A small encoder-decoder audio transcriber, trained from scratch: encoder activation gelu, decoder layers 8.
Rows from block 2 of the text decoder of a small encoder-decoder audio transcriber, named by matrix and row number. Rows with one number belong to one neuron. Each number is 128 + 24 x the weight over its row's rms, rounded and kept within 0 to 255. All counts start at 0. Numbers have three digits each.
Before each neuron's rows are labels from the 100 texts, of 14976, where the neuron reaches its highest value: "fires on" is the input token at the peak. Only what is clearly more common there than usual is listed. The data: read English sentences (LibriTTS-R).
# fc1: MLP up (decoder.blocks.2.mlp.fc1.weight, 1024x256), inputs 0-255
# fc2: MLP down (decoder.blocks.2.mlp.fc2.weight, 256x1024, transposed), outputs 0-255

fires on: "at"; "of"
fc1.181:100125125153108130117081105152125166156134126101126126117106118122143156157105157127131181130135131139149120106104114128188118142094129161161068152147158169119106126109155146116133110142168129106108126136141134171127156124135112119131109106091160152112083083094119094153161153142126126112131134137153180102156133136143109128134093127116106135128130110135110127158116118132106137109130133137123131124124119133162129115166113186100124131133156143130120085097148156088127120135116151149098118125136131185112178079124122132127159170152147156156143114150129108147082109132106135170137102126116127126128091115104109134100160086120153077099116136121110101098179162144157159184138139119146063099146136128080099187142137115098143113081151152123121153137142159139112126183100162
fc2.181:108118103115136165129130126151149108129117125118138112152148118139109121107178167176134109140129152135106093163129124100122112116117069093134143164081138164119154133120128132115165113140137136144123126147139132135083082127148138124110142149129132134148096115122116202196170116095134134180117139121126120153111086101103134112116110135126139156159122143149141119171164105076107108122113161154114135131149102200123132102116125114118099138160140120149094151117095101096096154140110147151120140125116123145015138169113150119098141127141151132096134096131141094123137126138114116136087086156149128111141114137131140120145186111111085155093130143159148133071136110168124145122131117064111105092125128115137128140144124118136118136127091156135117158154121094129152118107152112

fires on: "here"; "then"; "day"; "him"
fc1.288:164153105108173111149135144124199098098082099122121120095130142120119113131160151110150125097165116100134103128098164127132103162124063134149117081126179121167172129167108097146107177128145098149122138127121113110121089157118125170150084136127107078176132133147104116127111191110174125136109165136135168180113112151165125117141136121147152112115167165121118127161135110119156139106130157125133099130134147100122119136161145113147121147170102133113122132139207136126133092161141085086121118131116157145117113132147131171112133131121117123120092111109106152131114120173097122149117111096136151140113093143141103168109134105133134127124114103133100128127119128088116141091148134121122117153142148098138137137133121097132181139140194117142121145146134091077127139113114147
fc2.288:135088124116137132138115137145149126125139124142124116110105148113127122139123124089099125133129117132102120125134121122127137135147135122126150146124153142134144112113140136123123136131131119116108153123136161131157144118148130119126088137137132124113130101119133000104130111131125144122116153136129144117097136140141131138134128110098134103118116130104061130127134102219116117121111143122117123136136137119137112125127131125117123139115116111134119124128115134092136109129102065124124128145132126135255146098131124123148120115120103076126121136122122130127126118131118141162112131118091140123131147096113138124129114104139120116121105123089122133118131145110140131129146087122120124157109117143111130168112148108127144108099127138115130139127127119118127123118120124

fires on: "them"; "him"
fc1.178:133138103118131149144167134152127132088106115101119135126134134131135112140139136124137164133124108096119122145075125090136094121106121073178106086098152145133129128177109090134085144106117117107148143121133114160103105121082111156125112081127147112129141110149120138133112166148109140137105128120095126138115105129185127140140089125134125106099088145096129128185139114138140124149091160172130102115098148097119159113106100106137186121120167124131146121121150150168087070093140133121127120131130154104126136189153172170142095100137133133161094111080124176071115090131123093149113093120128110128121078123130176113148128123147116146129062131162055155137064131128118120100128097123125123110094121111131144096118109126127158104131151130121107117113093117113135139126132116
fc2.178:116103125149105161160141138137121160162140126113153124146127128120144137146126134116098123117134118137157120114138126153128116113100115150131147157145138133119131119135126113126133113125126100111119135143150155114166145092125147131113127141132136145126122135117123110090128136167140128131151154156141118142141111147113134195120145112103118116103124152128096118129137135224126126117136128116133116127135167124122139113143123111133145112076120128139108091132130135134139126102107081120161126109123135109255133110158121133169108132126130137119149126154122115133141140121125151132122151137105142135131149150130120132135110138134115122135136123104143149106142126128120118124128056147144133151109130111123114144138167141133123152119113155124115120118107144137121126136122100

fires on: "them"; "day"
fc1.650:131136162110144128145131128119144131111109090107135115098119099140097131126143168110134133139146138122134136163077133091112144134157092112140115095116136113152099140139131109140090162074147103115150129122095105124141103125100130193111119111145079084157150166128120121129114115083163139139137142107100147124121126130113129137165107116138144103101074153108163168149137179147150119120128136157136106109112114124145128130178137059119147120163113087099127164121156105127112078152147113121134133144110143158161119168122156208150154111123126156123095107105110146141088148140132119127106101162103159184126106218121162102126133123102124131115114061108118122100134140126128134083136126154103140133124133113086106131126133131092181111157149113123133131123140091109158137145149121
fc2.650:119127120138128122142117121135134108127129140126135139124131139119142106133135134113123124139115108147125118117137108147139135134117123120131131163133129134115137154135158134134100127135146139117124136124139148138164144092123138124119147135124130132115134112132121000107128105160137148111117139137123120100142139117137124167125112130127126130127128132139121133114114128202119123120114112125135133124133153123133123136121123121117119107047122106128117112114135130121143117127134074123139130137131121108255138093120132098132104124129133100127133133131124126116130127138116132133117143125091157123113153139129129129126123110106125125154120114129109129123132146129125124144136112145127134170116124107120129142127139114132140143117121131111106122114117133125137109131132144

fires on: "soon"
fc1.341:115144130121126126070102116132157155124140110132152137138127127115136122125146153136159142201126133108140132178073121119125088101040137140145157100155134112144140115098098116126114113122082135153152182108126152134129134124133141151152141153177136119139172095128138134134100154155153055111114162107147144091094127102126118118119100169118116108110137143144109095101140156152090102173135105106151100134123105117137144158097131124159119116115112098083114115132165141172108093124101148128096100110126116145140105139104115166134075154137105163125128110169109121121160110159105122141108124160126133151129135150147135102088135173109129102128114135141144121099119156127087161125124111166105104087075133128106138134124105132104146167125160094128094163118156109107139088180111116
fc2.341:167142126141081129130137102116117110117149124114116161116117136136146145127132146136104110145119121120148147123102149123130081113134171111087111123144113076178154121129134142123103159056106109153126115096122159116141107102109160170118140148095132144155156067140101147123130145171143142125153188108120143119098128148132134106112112144100133112100082157126105100124120159170122120117134111074110140122120173117185115110139123126153137141130152134127145139121125140098127136141099140111095099136169136132231127111120111113108072142085081110104127153141116129173124107094151121132108117091107111068165130130129107106112137148109130107140107140130100090109162150131145139132118062130089114134092139110139148142094138109111109125100133119100159172119131128128103108114087090

fires on: "come"; "change"; "it"
fc1.368:059134111130145120104155116095104122094138162139160148108107102121122123113084114144130157114134103119092133154125123129113110119090158173171095111159122150135099167110098089170155122124108131134162134118104132073162160175126152119130110136157111120115160139101119131120115148126152127150126158127129145122075133104119141081141104162131122125106087121110126120127131160140147129110110129126194094134130120100158170164113123117162100079121143122100137137166137122143112137168134123137105108108096125154106156106128103119178132131125098134127093131123094135159123110140153130137115154141122119091144097150136071142126105180103136086139172112155167099120160079179109114135154121157140141128078110138150124152131116129115178106151087140173161146104129062136142128124137139
fc2.368:133147081121132104145129116102138097120133123108082127120146175146156088123119143079090142155132144140096114128135138136122129161128143124132121165150141118131105160144134101176103167111125135098114108124144113123184135139113102136139156174164114155116166078113135020135124123150102150115087152091112107060131127148103184140133094113140120144163134106139127120192106114111091133133150133127101137132137160114119110122128137145118105128146125109130173147092123134111141122122155141184127129111108104121178135104139137128141109125133103122121168131112067128142135167144120111146163139110058068153137108124148119097134161131138166120145124103168124087138151135125138118107098170160125097149137103145148125135170153106111138138142133098113148126129116101139100115153154143

fires on: "at"
fc1.748:128095123110067127125129105131187112139127116104145170140113166120116121146105121157092143124078124115118129140139122138148112138120124168140129133138097158113131145124161121187148125124132153179111140179155195116134136116119179088107152110130147162129145120115096150156130125151134118125120098134094094135125128177163113125109097146156130109109123096128115147108173111106177187099114138094127153141134134147153153111117093103148149133129137146158143099113096124101136120118132128119110138153107122112128091143114157135170135097125131100126129097127124144127132124137132160135124139088150129097118123129129137128085133076138106090152135113097161099143166149170139125145129118151160091175146102132117120205179132139103127173120111102097131141127149103167156091150047137
fc2.748:153142132078110154124122109121150095110115008125184158102121125151094123115151144173116130146132129138109098131123126101151110148092128163129122146132145090135090125143118083140165119147147125125136124097082146143108130104148169147131140103098082177113125107119154100152107140122105104153141105123137160147146094167090156126109091141119130109135125143140129135155153126106108134117128147167162121134121155142138128156142145138165095146120148128107131117110151135089091170139132161155124138141153123115102133171114148126089134121110126110115060133141107149141106122172167119132119128051141091086152138120135144128100153097148142115154143136122148130113121129176092167130107147140144058138123138137113104151179137138140122090138113136110096130131097150150156123113131114

fires on: "own"; "they're"; "need"
fc1.519:117120100143118085136146115126090123113156134141100132129097107131090098136123130115093141149181126128169089150102115124154149120136127116153096095122166139098137143133137105157081127117103134146136107063120120138150111074101164117080162131125122137134122081089106132134129145098134128124083152113119150118159130141130130144129096125121100120117149183096155150130116105072147152157111133097168087128115126122124132117144127150108145173156087109122149097095124108132158118135098131112151147097157143112172094110136160124133117087103135159132140130129119195123142101150162148140116101135150155106124088123134170129115103089124112117137079133157143158099121157075142126089101080094175108115093128164131127222144126132128126108115115118113143113140126111151110110112137137
fc2.519:144133174102112132131128140169137147115112126093150097134128139082129138146101156140138121162081136149146101105132154129131158130109119123116122150101138157118128103107125115127152109110169171165132155127120141129142129108134170072138091131122119167112108105125156135101128154117073150144078127153122087168137118154145142089100101156130140169124120161149117126100118120192127115164092132133150153115097109114116134133135156153119135089125097118135104119113083134105166107162120081127133118122115135117104132109108103128110103130123140160208134125119150143130162109092139154158103171123116147096162200128151123158159098079121068157146136149138128111153138126143122124117167124121165165186097123109107146141138139088153164117132144113096110097139159177145153121110115111

fires on: "<end>"
fc1.132:134139136153140125142162125101105127172124151074071126081149116120154142121131118145131147123142119159149125112103117138140176153115110100164111139118131160130136126117142123142095164161067135160122136113113140096108120156105103109127123114137165177190113101101122126068104118119141142149129120121123169187118129154114127095161129148084150167128141122123153138170116130099136127147123142148116098130126109099130112118135127132120162172154110183134134149126115134102113152135133169108121079111131134125137154106147114054165111146097090160142150104127145132156160104092161101132132169135113102141117152123167171129096122128105161091123095130155095103128125126137127120101187109112094098112120106128152110092173122117112135107087069144078151127127145135145164109130126137
fc2.132:129173133136118134150134152125091114134129157108144159142101126115134054135118098146126173130111099116195082156127116133116096105127106102151090165159080130130152134124116159134142158088099108107098106147120110141143124181117160121097108106117152145084154114109114092087132132121123124120086038123105126147105164142133122150116132112107165110115139125127092123119111113127107128098113142139121115129116100102166128123149116125116128100109139150134123123124169101169156157103153120107127123139119103134124128089130120129099077124126116134174124132114158137158122150102162050140106130118138146138124121072105099188110131125110126146122145120173105140118119138092133134145144117095112096154118143131151118131119099134116159104090147127162114096110152158095161128182175084

fires on: "had"; "peter"; "tom"
fc1.116:131168155135133138142089155157146157116116140133141094100126115140149103126137126143105141135139144118140099122120131115108106067106162156104129142122098146118162077108116124133068092119127128145129165139146093128134158152150124108116124119129112108097145112129115100130097134148138158146131144114173178168081137142130133167102103109117124117106132099132150097054133166139085176138104137117124117123114150080132151141115116120179119153136161085131118158139122114126125084172162152101113076146126173124126071128138053149165155120155133174163118121132148091137141101150109174139112130141127164159118135092128155087132104115150113145128070147132129076105147117123144120112145120168102154112107107113134133145137124144129143139101141151176108110132149085097120100125133118
fc2.116:147185149148098205164146125133109118112126138148115146145158079141189116155129139136132122125141140118137139114089127097106107126126173142108124128115101124140139118128128219160134095107131161183111145132117152124097128131143156136103125119123124123118116127137103164097089101140129151114171117130130140106112124193099115133116107122120127115147114170122085110083114136161100144069083093113153148131105143135120119153147122160156078141155137107172141181145128149116140134143106149132150079148133152129182098117111101097153091125112096126139124140094126106182127117107162160135100145103098154096144149131133113130126106147120129141121107092134148108154106168135151118132130118154122119089113133138089141154140111129119139109127135103106134132147067115126079083101129108

fires on: "own"; "can"; "don't"; "possible"
fc1.481:134123144109119150104131129126142119104112125153111140125090121118060070103139162129104143097149140130142084115102096117180119123108120133122107146133140154086118156143147144159082118112087104085132098144145132120094095114131162122102146157138136117156144082135125117105165153092112134137135105118131133173113080120125191155143099096149136121099150119095133102130115113095159138172117127132158125140118161084110108087170162138121122122157129094145149131086111132140073100129147129118161123135116149116183110170164119108142139143137201153150130144129139095106149068125110141119141127139141120159112101114102124087161067153118107104102096134118117132125086117133120195122130128115117131072108103145161164135128129146155133100123117127135150098117121133143099114118116103
fc2.481:130104123131107142099136105180102153128143144081137060126142136137141169151101151136103139116106138137160118130133133121148096112103117096154172157124118180144156132130104110095112122096110095116115124151102147149147126106111120109141148149107137109147137126157135174087136165123123110125107149106144067176126131149132113150107152123098127113147110152127120126153122122215124110111108112140127124150128100081156134185111129113106163110093092109139097103128120130118139123107124096102102086142145140137132107111132124149135130136090150140148170164122158124133161157115138144106108176156134182099128143126123137132139089124151135123128138120068104130106114155150079128119101062139147135167132135138117080096123133184143174161107159152160125085117081134105120113139125103

fires on: "at"; "mr"
fc1.60:161102146161121127138132131145163171105163108148153115132158140106134162146121145118130117131159125136141119152126048129186156147144144146106101103173134182133134106132150107128150112135123158154064134190204174156108162105111130120131142122130144175118117089114135140119104127161132153132136117138123141098137127142110139157151119159141131132095145142114172132134113102142142166103140166131161108147134127106144125156120141139135135156141138145123153114147136150121156106142136150119101112157170141095124128149153119093136141111129080035113162140134136145112195093134141148144144115102141116127137146166135155097107137100149134124182105132123133119133126108169143124112154135123169156126109125175172127151122112131154132147109103150134154129132101164138172066141131142
fc2.60:120133103103129129183116111079090189106114092171151148108127173096126167114151139162137100140119095105085127120155140119134142127136138144122132145139142135148113091131151118114158142155143113133131137122116126197104141138103117145142153129111190154145129180113153109095106100161123162134106122153136127118180129177092126166122104128131120113152114130117158126097156134104126140143179143150161093142124119109159128113163121087155137185144105160103139137153146152105119167144143152130114149157127126120072112110121152095134110132064145107086083152139123146078133155111156099136133148080129110136133148138111123150117133122137119142076143121111121129130140155145133082109122150122148107128156157160146137147108147141122126142124106103113105168158084159143136144082115073

fires on: "them"; "him"; "quiet"; "law"
fc1.520:150155104132095152105157101128169121092096119118132086132117131109128156134174128120120148132117110122127102128082132124129117135136110156140110103145128127137126135171135086142119147103145109140162127124136128141135100127104095152124118093155137124116162163165125162175130140120172140178111110095105126128121114131138115146172083090141140110102092130092128162150126127140153138173107138166112105161109152100106125129187152107139154097105169136087173158115159143115111070084116126126124099131130159122150141161139162155156116134112131140121070135073148113116130118120131119172123112162099125133152084159129149109121102133136105130149087083156106127095142152103093139090127137110125128137090119124076110032124092116172163128150155135125134112135124145131137158142142150
fc2.520:110107125138080110149128118130136124132156104112127132114122147100156141117143130105100140117117112162135123140139124166148117130124135141129155163131133114139136140138139115123092120130116105109127146141132146132148147121117142113139138141102143120144117129128121017127125143161152136112124167146136109129139122122117141172132114129132104117100129176117120129140118136184118135118151119115132113131157168124113127123146098113089153124090120107135119123129110126120136104111116106110130121112121129108255132125162113122147104111103135111136124146128120125141143130138114133114116135129112142127107124152116113106129117115126128117143129131063120137114144143133131118108126097130126149165109133125102115140123131157097131153142124136118102129131083138135131135119131134

fires on: "here"
fc1.98:106151155120141065107111171130152169121130164142156152137145117100122104124120135088107127114127108137144146136173114162106113111149117146122114112074150131132119089095114125130084146133141098178135108125105100121113186102120125145131149101133127130095119170140120159150109066122152123118149113134110118131104116146101081094107137139096125128133114157144107140113165107141119170163144130136151137124112119163127139137147132076095125116138136090113138173124112168140133136103117150148146114110138154142143142211122117125168134134130137149115122147223140122139104150168128145122069142117174095148104118142060142089147113129144153130136108145108130126138120152138111152112122152148103162144135096171104115149104104142132160126113115129061150129170161120114161148115127110
fc2.98:131127150161127090111117148132143123112127149127133118164120112136139067101126172102091075119103116111165126110114142165095137141109119098168140164076107126113152179123065130120120128191159131162119122155121112108157129110094157158120132084139132114117057114148142087173121100203092105109131095170114110149116142112121117126091147122145137134158100162118150149158106146124143071145151130125134148154146174147090122131139161126086115125132139121127151128100135102163151108151153090130107136166165141112132136127138058111146138127110103113114132112131083130152111103140116119085123151143134106144148153151145131111122132123169143162162077111140141084128089127130132151130147113126138126142132084107109133128119112145137090115155131133137147125150156124131151123082108141

fires on: "soon"; "walking"
fc1.17:143126116113115108046114118096133114117105127173118101090098085133115160164187165138144133123162120124097106144107100076132127158132118099121141094158105145121114118110145128151086119105096110115132129092157138129166101141111138151162126114064112130147118110153106071134105103143148166128126122132155140117062139133106171122138124149134118133093101155131094152121086116129145119155120141157153148136150148101161159112116120135117158171119091133062133116125103115141143114146098110129111127094119108106123129144097114073163130145137103122137135085088115156154114089084109134115127124159099120120141101101120156154141150124111082132131171132139152147113145121109146140106177140112137176103090132146099142110154081102148109117121109106154124125160102085153142130140106129
fc2.17:101134116136114157164106098122125157114151151134074147116106159155145104120083126127098117128147129116124163100129111128143134122103151146132102078142122126147123133106120114117126166101124136125159112103124162109143120135139142115110111131134155148092139094129120067147129122095072136107119112080113176144190103118128109109143137097123106110115134086112114090142148080097114149127194092101159145143162127134123115150111136049089132166175120104140139131138138160121144129069106176145151114169125120121143102085148133145130141131117167140131163092124086134119110157183126124146134161089140125097167144151152126130084114105107139099132154104098118091088118145116158152120127120146104133115105110089127136175074140091126124112131140131099131139119163129117104107099121147

fires on: "soon"; "easily"; "always"; "then"
fc1.715:138137106143138145095121136164156166134118102153157072155122130127177129094189176136126169152101115114124133180118118110102107095100126141127122156101145152124116130180131099128105171146098118122187151103124140171087152132139133153143100140140125100097130147114088112141085129129119101126146118156098155150073131120140077113153110128115132139096098122117157111158146123135127099177115139129148147124148094117126167129094109150149145140158134187136117112102131146135123118137123175112110110151130117118119190193100110153137095130129133104168121125079113156122165119133115126122112115133161138149143130114109118094153097114132123105161111138130113111142101060177141099148168117126140149172095149140159147119097103157135161145156155123138120122121094116159135144134123156
fc2.715:111120117082137178184151132139116139166133131143124162094109125126154126125111143117113111094156128152146113131119150160103130130101176106128161110126144104122145161110103106164190132112146128115138149123143141116135101141157108129094097131127137075165123120104124223113171120152128147114134124109122139134139138120125148155117112111119143143111117119088126128142125108214106136118129054072127146119103153122138130168123133115117142121128095115157089081155165131097140133107069091129134127152118114110173123088151115108144119130121099118115153147122109105149119095153127166127123156131105105151138146125135153149159143141110154159139118123101192151147112191139148121130153031135108141154119119146136131122104144122116133116097128113126122148128126093115143130140110107

fires on: "them"; "done"; "things"; "way"
fc1.758:148168165127198113125113117132156149094113091119107093089113117132081124128148143135110137125148080103121094131056135107096146165144088106151104106123129132162130131122153106162108172077156120104147169075115116103117094119126137129099122104155095079157110154129121076104138127088141116174150152098132165123160136148120117126154125145175159115103116175131169132118155156160176157097124148119131131107150112135147098130146140093111112132176127137109136116145145129146111093110142120079117120119132158155126107162151121163133119116117127130170110099100116142130105126140125122150120103158093157154162128174142130119131152117107121139109121095128114131089139144127106115099128127138106134130142159094102147160117096124075149077170137111137123139132156080130122146095143127
fc2.758:121120130134121123133118136144121129138131152116119127127100150110136129133149103105117105134105114139114100115137116125128127142127123113126134151150138123114153165127153129137121110121146132123102132107147130148158155108132109103115135122143124140103125087125124000113100098137104140108109132118109131113104147132150136156139120141120131128144110120142129114135116132184124127125094098134114132106135152119132130115121117116121104114093124124126123115120140123127149121143109057129137115131127128097255154107129145131125107124139126090121142142112127141123146105121117143138116134121116150129112158135129118134143133135114121114126124105133126130126140153135131119137132127127160131172111120119112141144136161111124136134101132115118087146099139121123141137122125126

fires on: "them"; "him"
fc1.512:133134134105139128161128118106166107093104101087121107089129113131121090145155160101137150097170125096125053159083155130145116159126083101143136089102155099157151142188153104124113174108113096126145102141136114118118069151106107173126126115116101122161154162162115111106108152123169121132111139118135171153127123137163127124153162136162157113098131145106134142138119139152145143128142126151121122127125122101149168126188149113141135119163116111099146137121189094145105071120142087112113136133130160132133092174140161124145120135118135143136111080125122146096106105148093141160124108123158143170133092147102113126130142106160101142115116083114096112160086128125118159081136114111107137116135155130140135118129106130093159150137171159139126130137107089062115128138123145
fc2.512:132107112135114131129120130141134126136132143129151110117109150109151128124130131102097146128129127123119120127130114141131125126128118117125141168133120147132146151114140141130091143124147128119100130124138146118158150107135144119126118133125126139119147121141117000105139119131127131125130130124117120117127139153139120162130128122115129137120118126111090125133134106225113121127119126115132121130141156125136131135135146118133133122099124118128120119132115123126142130114113078127116116143135129132255142103136125137157117127131118123136117126137120123134129146133104135132126154127101139126132130124125133131138109104140117137142129118103129107107143132125127134139120067123120130150115125128133120144131127117136134124125127139127121145119118136129122137122117124

fires on: "here"; "fly"; "immediately"
fc1.111:126169133123179105118118167128157106121153140146139084079108117134119098125114128117124143109151118135134063136103122135112094120148123108140140104081161106161114153126112115127093184135095109133142114107097134119090128118129087135122125103097133137089135145118130145152165113097129132137148113127186139140126166172144127105099153143125175162103127131112094149112110113091141155127098119118134133116163140104162145167129173114112100142180100133081132138126124140147138118110120145104105090129150193153167141166180114110145121124133125139150118097144166084105123137122103135160144138167145124193134134110142090106140099086169132098158135087135130135156138140147111152083136131159096145120101138156083148170118114123097124113156128199115131109161134115117142124129108114
fc2.111:108141112134118119122135178117183135154159136109138089116091127099180127122112119126105100108128158105151115101135117147139119111119091107147142140125122142106121185115090146118063123127153129145066147137128141140129105141159121086114108127115150117142137095118117028110136112131118155070109113138155083105114131174155129122096117120138127166121100115130120137142159123157121086125108084152098140153105153125132149106131180125107063136153122108111138166114122121128174125130154090110113108145153164145230187116149108132135106157120152103125148112118142121125131136129138156127122155141091129145113148106108103141174140126151119143146162097109141070118137155155126123136131108142112125133135132124083145124111085095115110139115140146135140126128137101148122146108124102

fires on: "happen"; "winter"
fc1.454:131119092155107113115142131151132142142133136178156144148137098127128118111134140123132099175136111118143111133114142141109138146137120138143115089127144130123120136108119141139084162163130152187093152090127174117111158122179139136103130160145130119090144125061130147115056149094135116149110114119133130155101164118136163140135116118152102164133128138137136132137140123105166151112152174128095105163134129180123089106139151133088150135130119108123141113142166138126149132135128168076127123099115103131100125143172144116161123131094176128127123137168140139124178138123126128167086149137117168201154117123116132102132161107126142118134127150156154174103164144115157137135153131072114125152116120103139176187120171124115128138191158085117123164136118111184171119129133108
fc2.454:132078133151134127126141118170110137136133134145118165133108084120171133154106127110155093143103153115119120100149124177126129149138110122144140103094125110127106118136137118168097118164131127127077120097125137142117149130137115142109103157107107063123130095083130073116079112170126129139114120141079147156129172153146160096121139139119132138123096083153121170108120107138132122091161170114098129162100104139145107156125143115093124093173115108095144136138168109136137104165151118109125095129093148094156153109160172113096124147100139101143124136112136112139116117094105119123080144108140144159136115143112113062140157099143123107151108108156196112134161142177156123152119133092123136108117135133124125167129148132100158188179131115170107167156145129167144137126149122

fires on: "had"; "he's"; "has"; "i've"
fc1.626:118115105136107141125122123109121135125107088154114125124119125114099144129170133132109139125139137113104148107116136106073092087108144088151129136098108101127133104128046119114088119134137127129119127103120089107148165112129109123113138125053124116100149113114111123120115126126146143123147112148108127144162103134130119123124139151071104124126059148106113088157106132134162131161094168110153140144090133125126158144045133118194160144147088094112125074110116112158102140132099165133098129141101106093109130134131136130129129101111116118113089126128060171124137138077140115100118075138124137110104119084093113103172105119103149118156131149165119060152116133124093141123158152108119125114107125148125092126113147078137114123110129086164134112135116094145111128141130116
fc2.626:142140120134129168148081129154104122134139132145139079142103113144141142138130120105151127125103134126134144132117132142110102162127174124137119131121123118149104110116115109137141102100201150161115141139125149102116140120109120122120124111140122098123138103111134255130108119123103128119120124119106130135099120132117112093126102118116135137118142114110156133112106131255115114140124074095148128145131136162100121163129132131095115108111141123117145126141126142111140144101111083147117103099117106100171084104111108115118104131122146106111196150143079130147130152131117198120093132126113126099122181131124133122126087132136128091121110136111146141148126156105144136071111114128126111102145123109129112156098127109115095111134140128121156126125116142126119116153103121

fires on: "had"; "was"; "were"
fc1.517:149136132138123109103134145119133155143159103116106109166108107094146136129150111120187084140107154124122141135152127132123127103178100125118145137118118163129142116114157173103101180148127105124105111081134162114134155107141107084158134121155144188125143149139127135106105143096165119129112098177114110116133127118078179148138081126123111103082139099134122103110163099149128124174170114126142122175105129104156112119111033114113140165114110087110117108143115043167145132133166146152142137134143135091132101084121121083148126138123082103125147136129119129120136141122134150168146084105108169126115143100112147130133142121119153091150131109175127163124136092148102115110114146119112125141121122135150116133153114119171123153108179128140157138116124122125099135151082111
fc2.517:132164135129112121111118083136125116112122105092132112142155134153126117130106152127111099123100102148149157126097130074093101121136151098140148117119093143160141068124137122128148135126136154145107134135119121105118145173120096115132100120106140112114140137157103185142124124121090123131104146121140160122142091120148152133086096131139121131154104132115177082130103136172097044142133113090131138109096131153158102135164124128132199124139163142154139119090117122083117095154140105168131151125143073132127114117082101119127127166116133094138105148120120089123114099108136133119107139124088099134117166123134119100138107144124109151097108135158093119188076188154127128135097140143119125049083143136141131169140156134105124076109115124085134115122104137095100141144144130

fires on: "at"
fc1.653:127120158108104089080132120155142082185132123124112133156128085139086120139118128081116143141152150186162110119130124147166108100109135156114085144123048153138163097163125075126127109151107144177099155139102127168145131125142155119107160135121116154141150160100144120182132097099132106109151111121120140104156119142173119147134114192118152152122106144133143098092152119175148149173169128143158161118117121093167153119140069155119142125115129177122122109132148093114143172140131135124137116122130098097108124094147133116123168158100132144143082125148155164147150155153165127117114135126133132131130136133123135104135182115142130099087120153118125112137156124135133126125096131166149150115173128168090140161114129119099122129122133130116100147118144103132123095151089159
fc2.653:136163111102096122117143125099153123108136145112113120194148166142121120133172144115128093082164131161108141142134133152134117133123127123118094151153131106139144126125156113094128102123144161135127151097097141175139115132151111137143166142137076142126124118138141150142111110120118125191129107121123122147123143153111130081110103143142105148075140188132115161118189105113146127146102120111113105114140156145149092128125148138167141101094128142124112085131197099120117145148120142158128175127120071128067166169102136154071120080123167131136168097113153143129113141126140117084111095147131166116124127088151126099140127094148093127102135147113136111122161179157137156095120179123133165107156131138173113132144124146196142128127124136129144126123109134136154119127167096

fires on: "<end>"
fc1.208:112114132143152094120115130149103102169166101148106131127170137138160136126137110092133098128157142128148148118123138166134132142113115158072150146153110134126131117134159173075125130109123139138109157127143125113113156118150140112112129091125111136178129104095138095099129129144174152096131151149150124119136157116074137121116098159136116134128157125130131165130172085132135136160156153162155113144162151125090128134118138132103151156129144132122111105117129116119085161135094142113131144117104125098151148115118131111113138120103107123112133113102109159091141074153145140157110096147149170136131096082088115117135141144115117143106113137179127140127131134133119166123092064144104069144162125112153120141127065123047138116099170168135148163109150126209139188126119158
fc2.208:132130089117125081127111120093122167106122106115150106143096168162116086143134104101140114127150136138143077161130127127127106133142135174078109100126100158150149069152162112168126135140121148109096144164145076103172141124140131086132140150155132132172111114173116127130133170107137154144129148096111092130117109124115122124114103129089149137129118133106142114093074105122113122130130141165097085136149126126106107092102188118144152135174115138147157159105127126126136131123142165102110145103138120134087088169150116138114126153108147115168176140152136170099124138110109087111118123126151114127151138105155108119137145104141093064094129148150132107095166144135122166107106180109117123182153119150153125119136111108181119115136133117080170143129164139166132160123135134

fires on: "here"; "attention"
fc1.630:116116160147156104099130133116118163140121106152117135099188118107150108091132131075120114141147133108198124166133158171120148119138085149137139121093142130134121130156158126140142172106098139151136150177118075121100146145126153141113155130107096132096178175116158143100111090123136155152175150137093142090104123129116137091140151108135122105103139125123138163125189155139145057128147152120127109083128175121116137124123130093135114115147152088122121157100146089120127121055136150102133108107139166114127191142151103156128119189109139119130070147124124117118109122107149085141123135107142145144120107163117126126135133102168136096159148153165127117142118106128136109138100107144140110143117140126112130130104151062085134104128130115112120117127117143136148118161152098
fc2.630:147097119162138145158095118103149141146136145148131172123144138137161110138076104111100117134126154141155081125136099158159122130090119128150144196120104131103113145131104116141157106120094101139107126136119139128154119128113124111123149114108120110073134135089159052116148134127154132121138094132178141088126100118113080144127121132194139122085142143112118164103146109118138070121111169135126136160127153150074144100141130138116115120113144106135147141123152137138100100130139125150134107133141163128187157131153127087095127179155125134107090112133126120094091121120140094165099161142060120116081120168130124128103182143132117118173072140142117120099105139118134149099115164095114142142101077122114165171111149086137105126126119142147102129140137152121131116114128104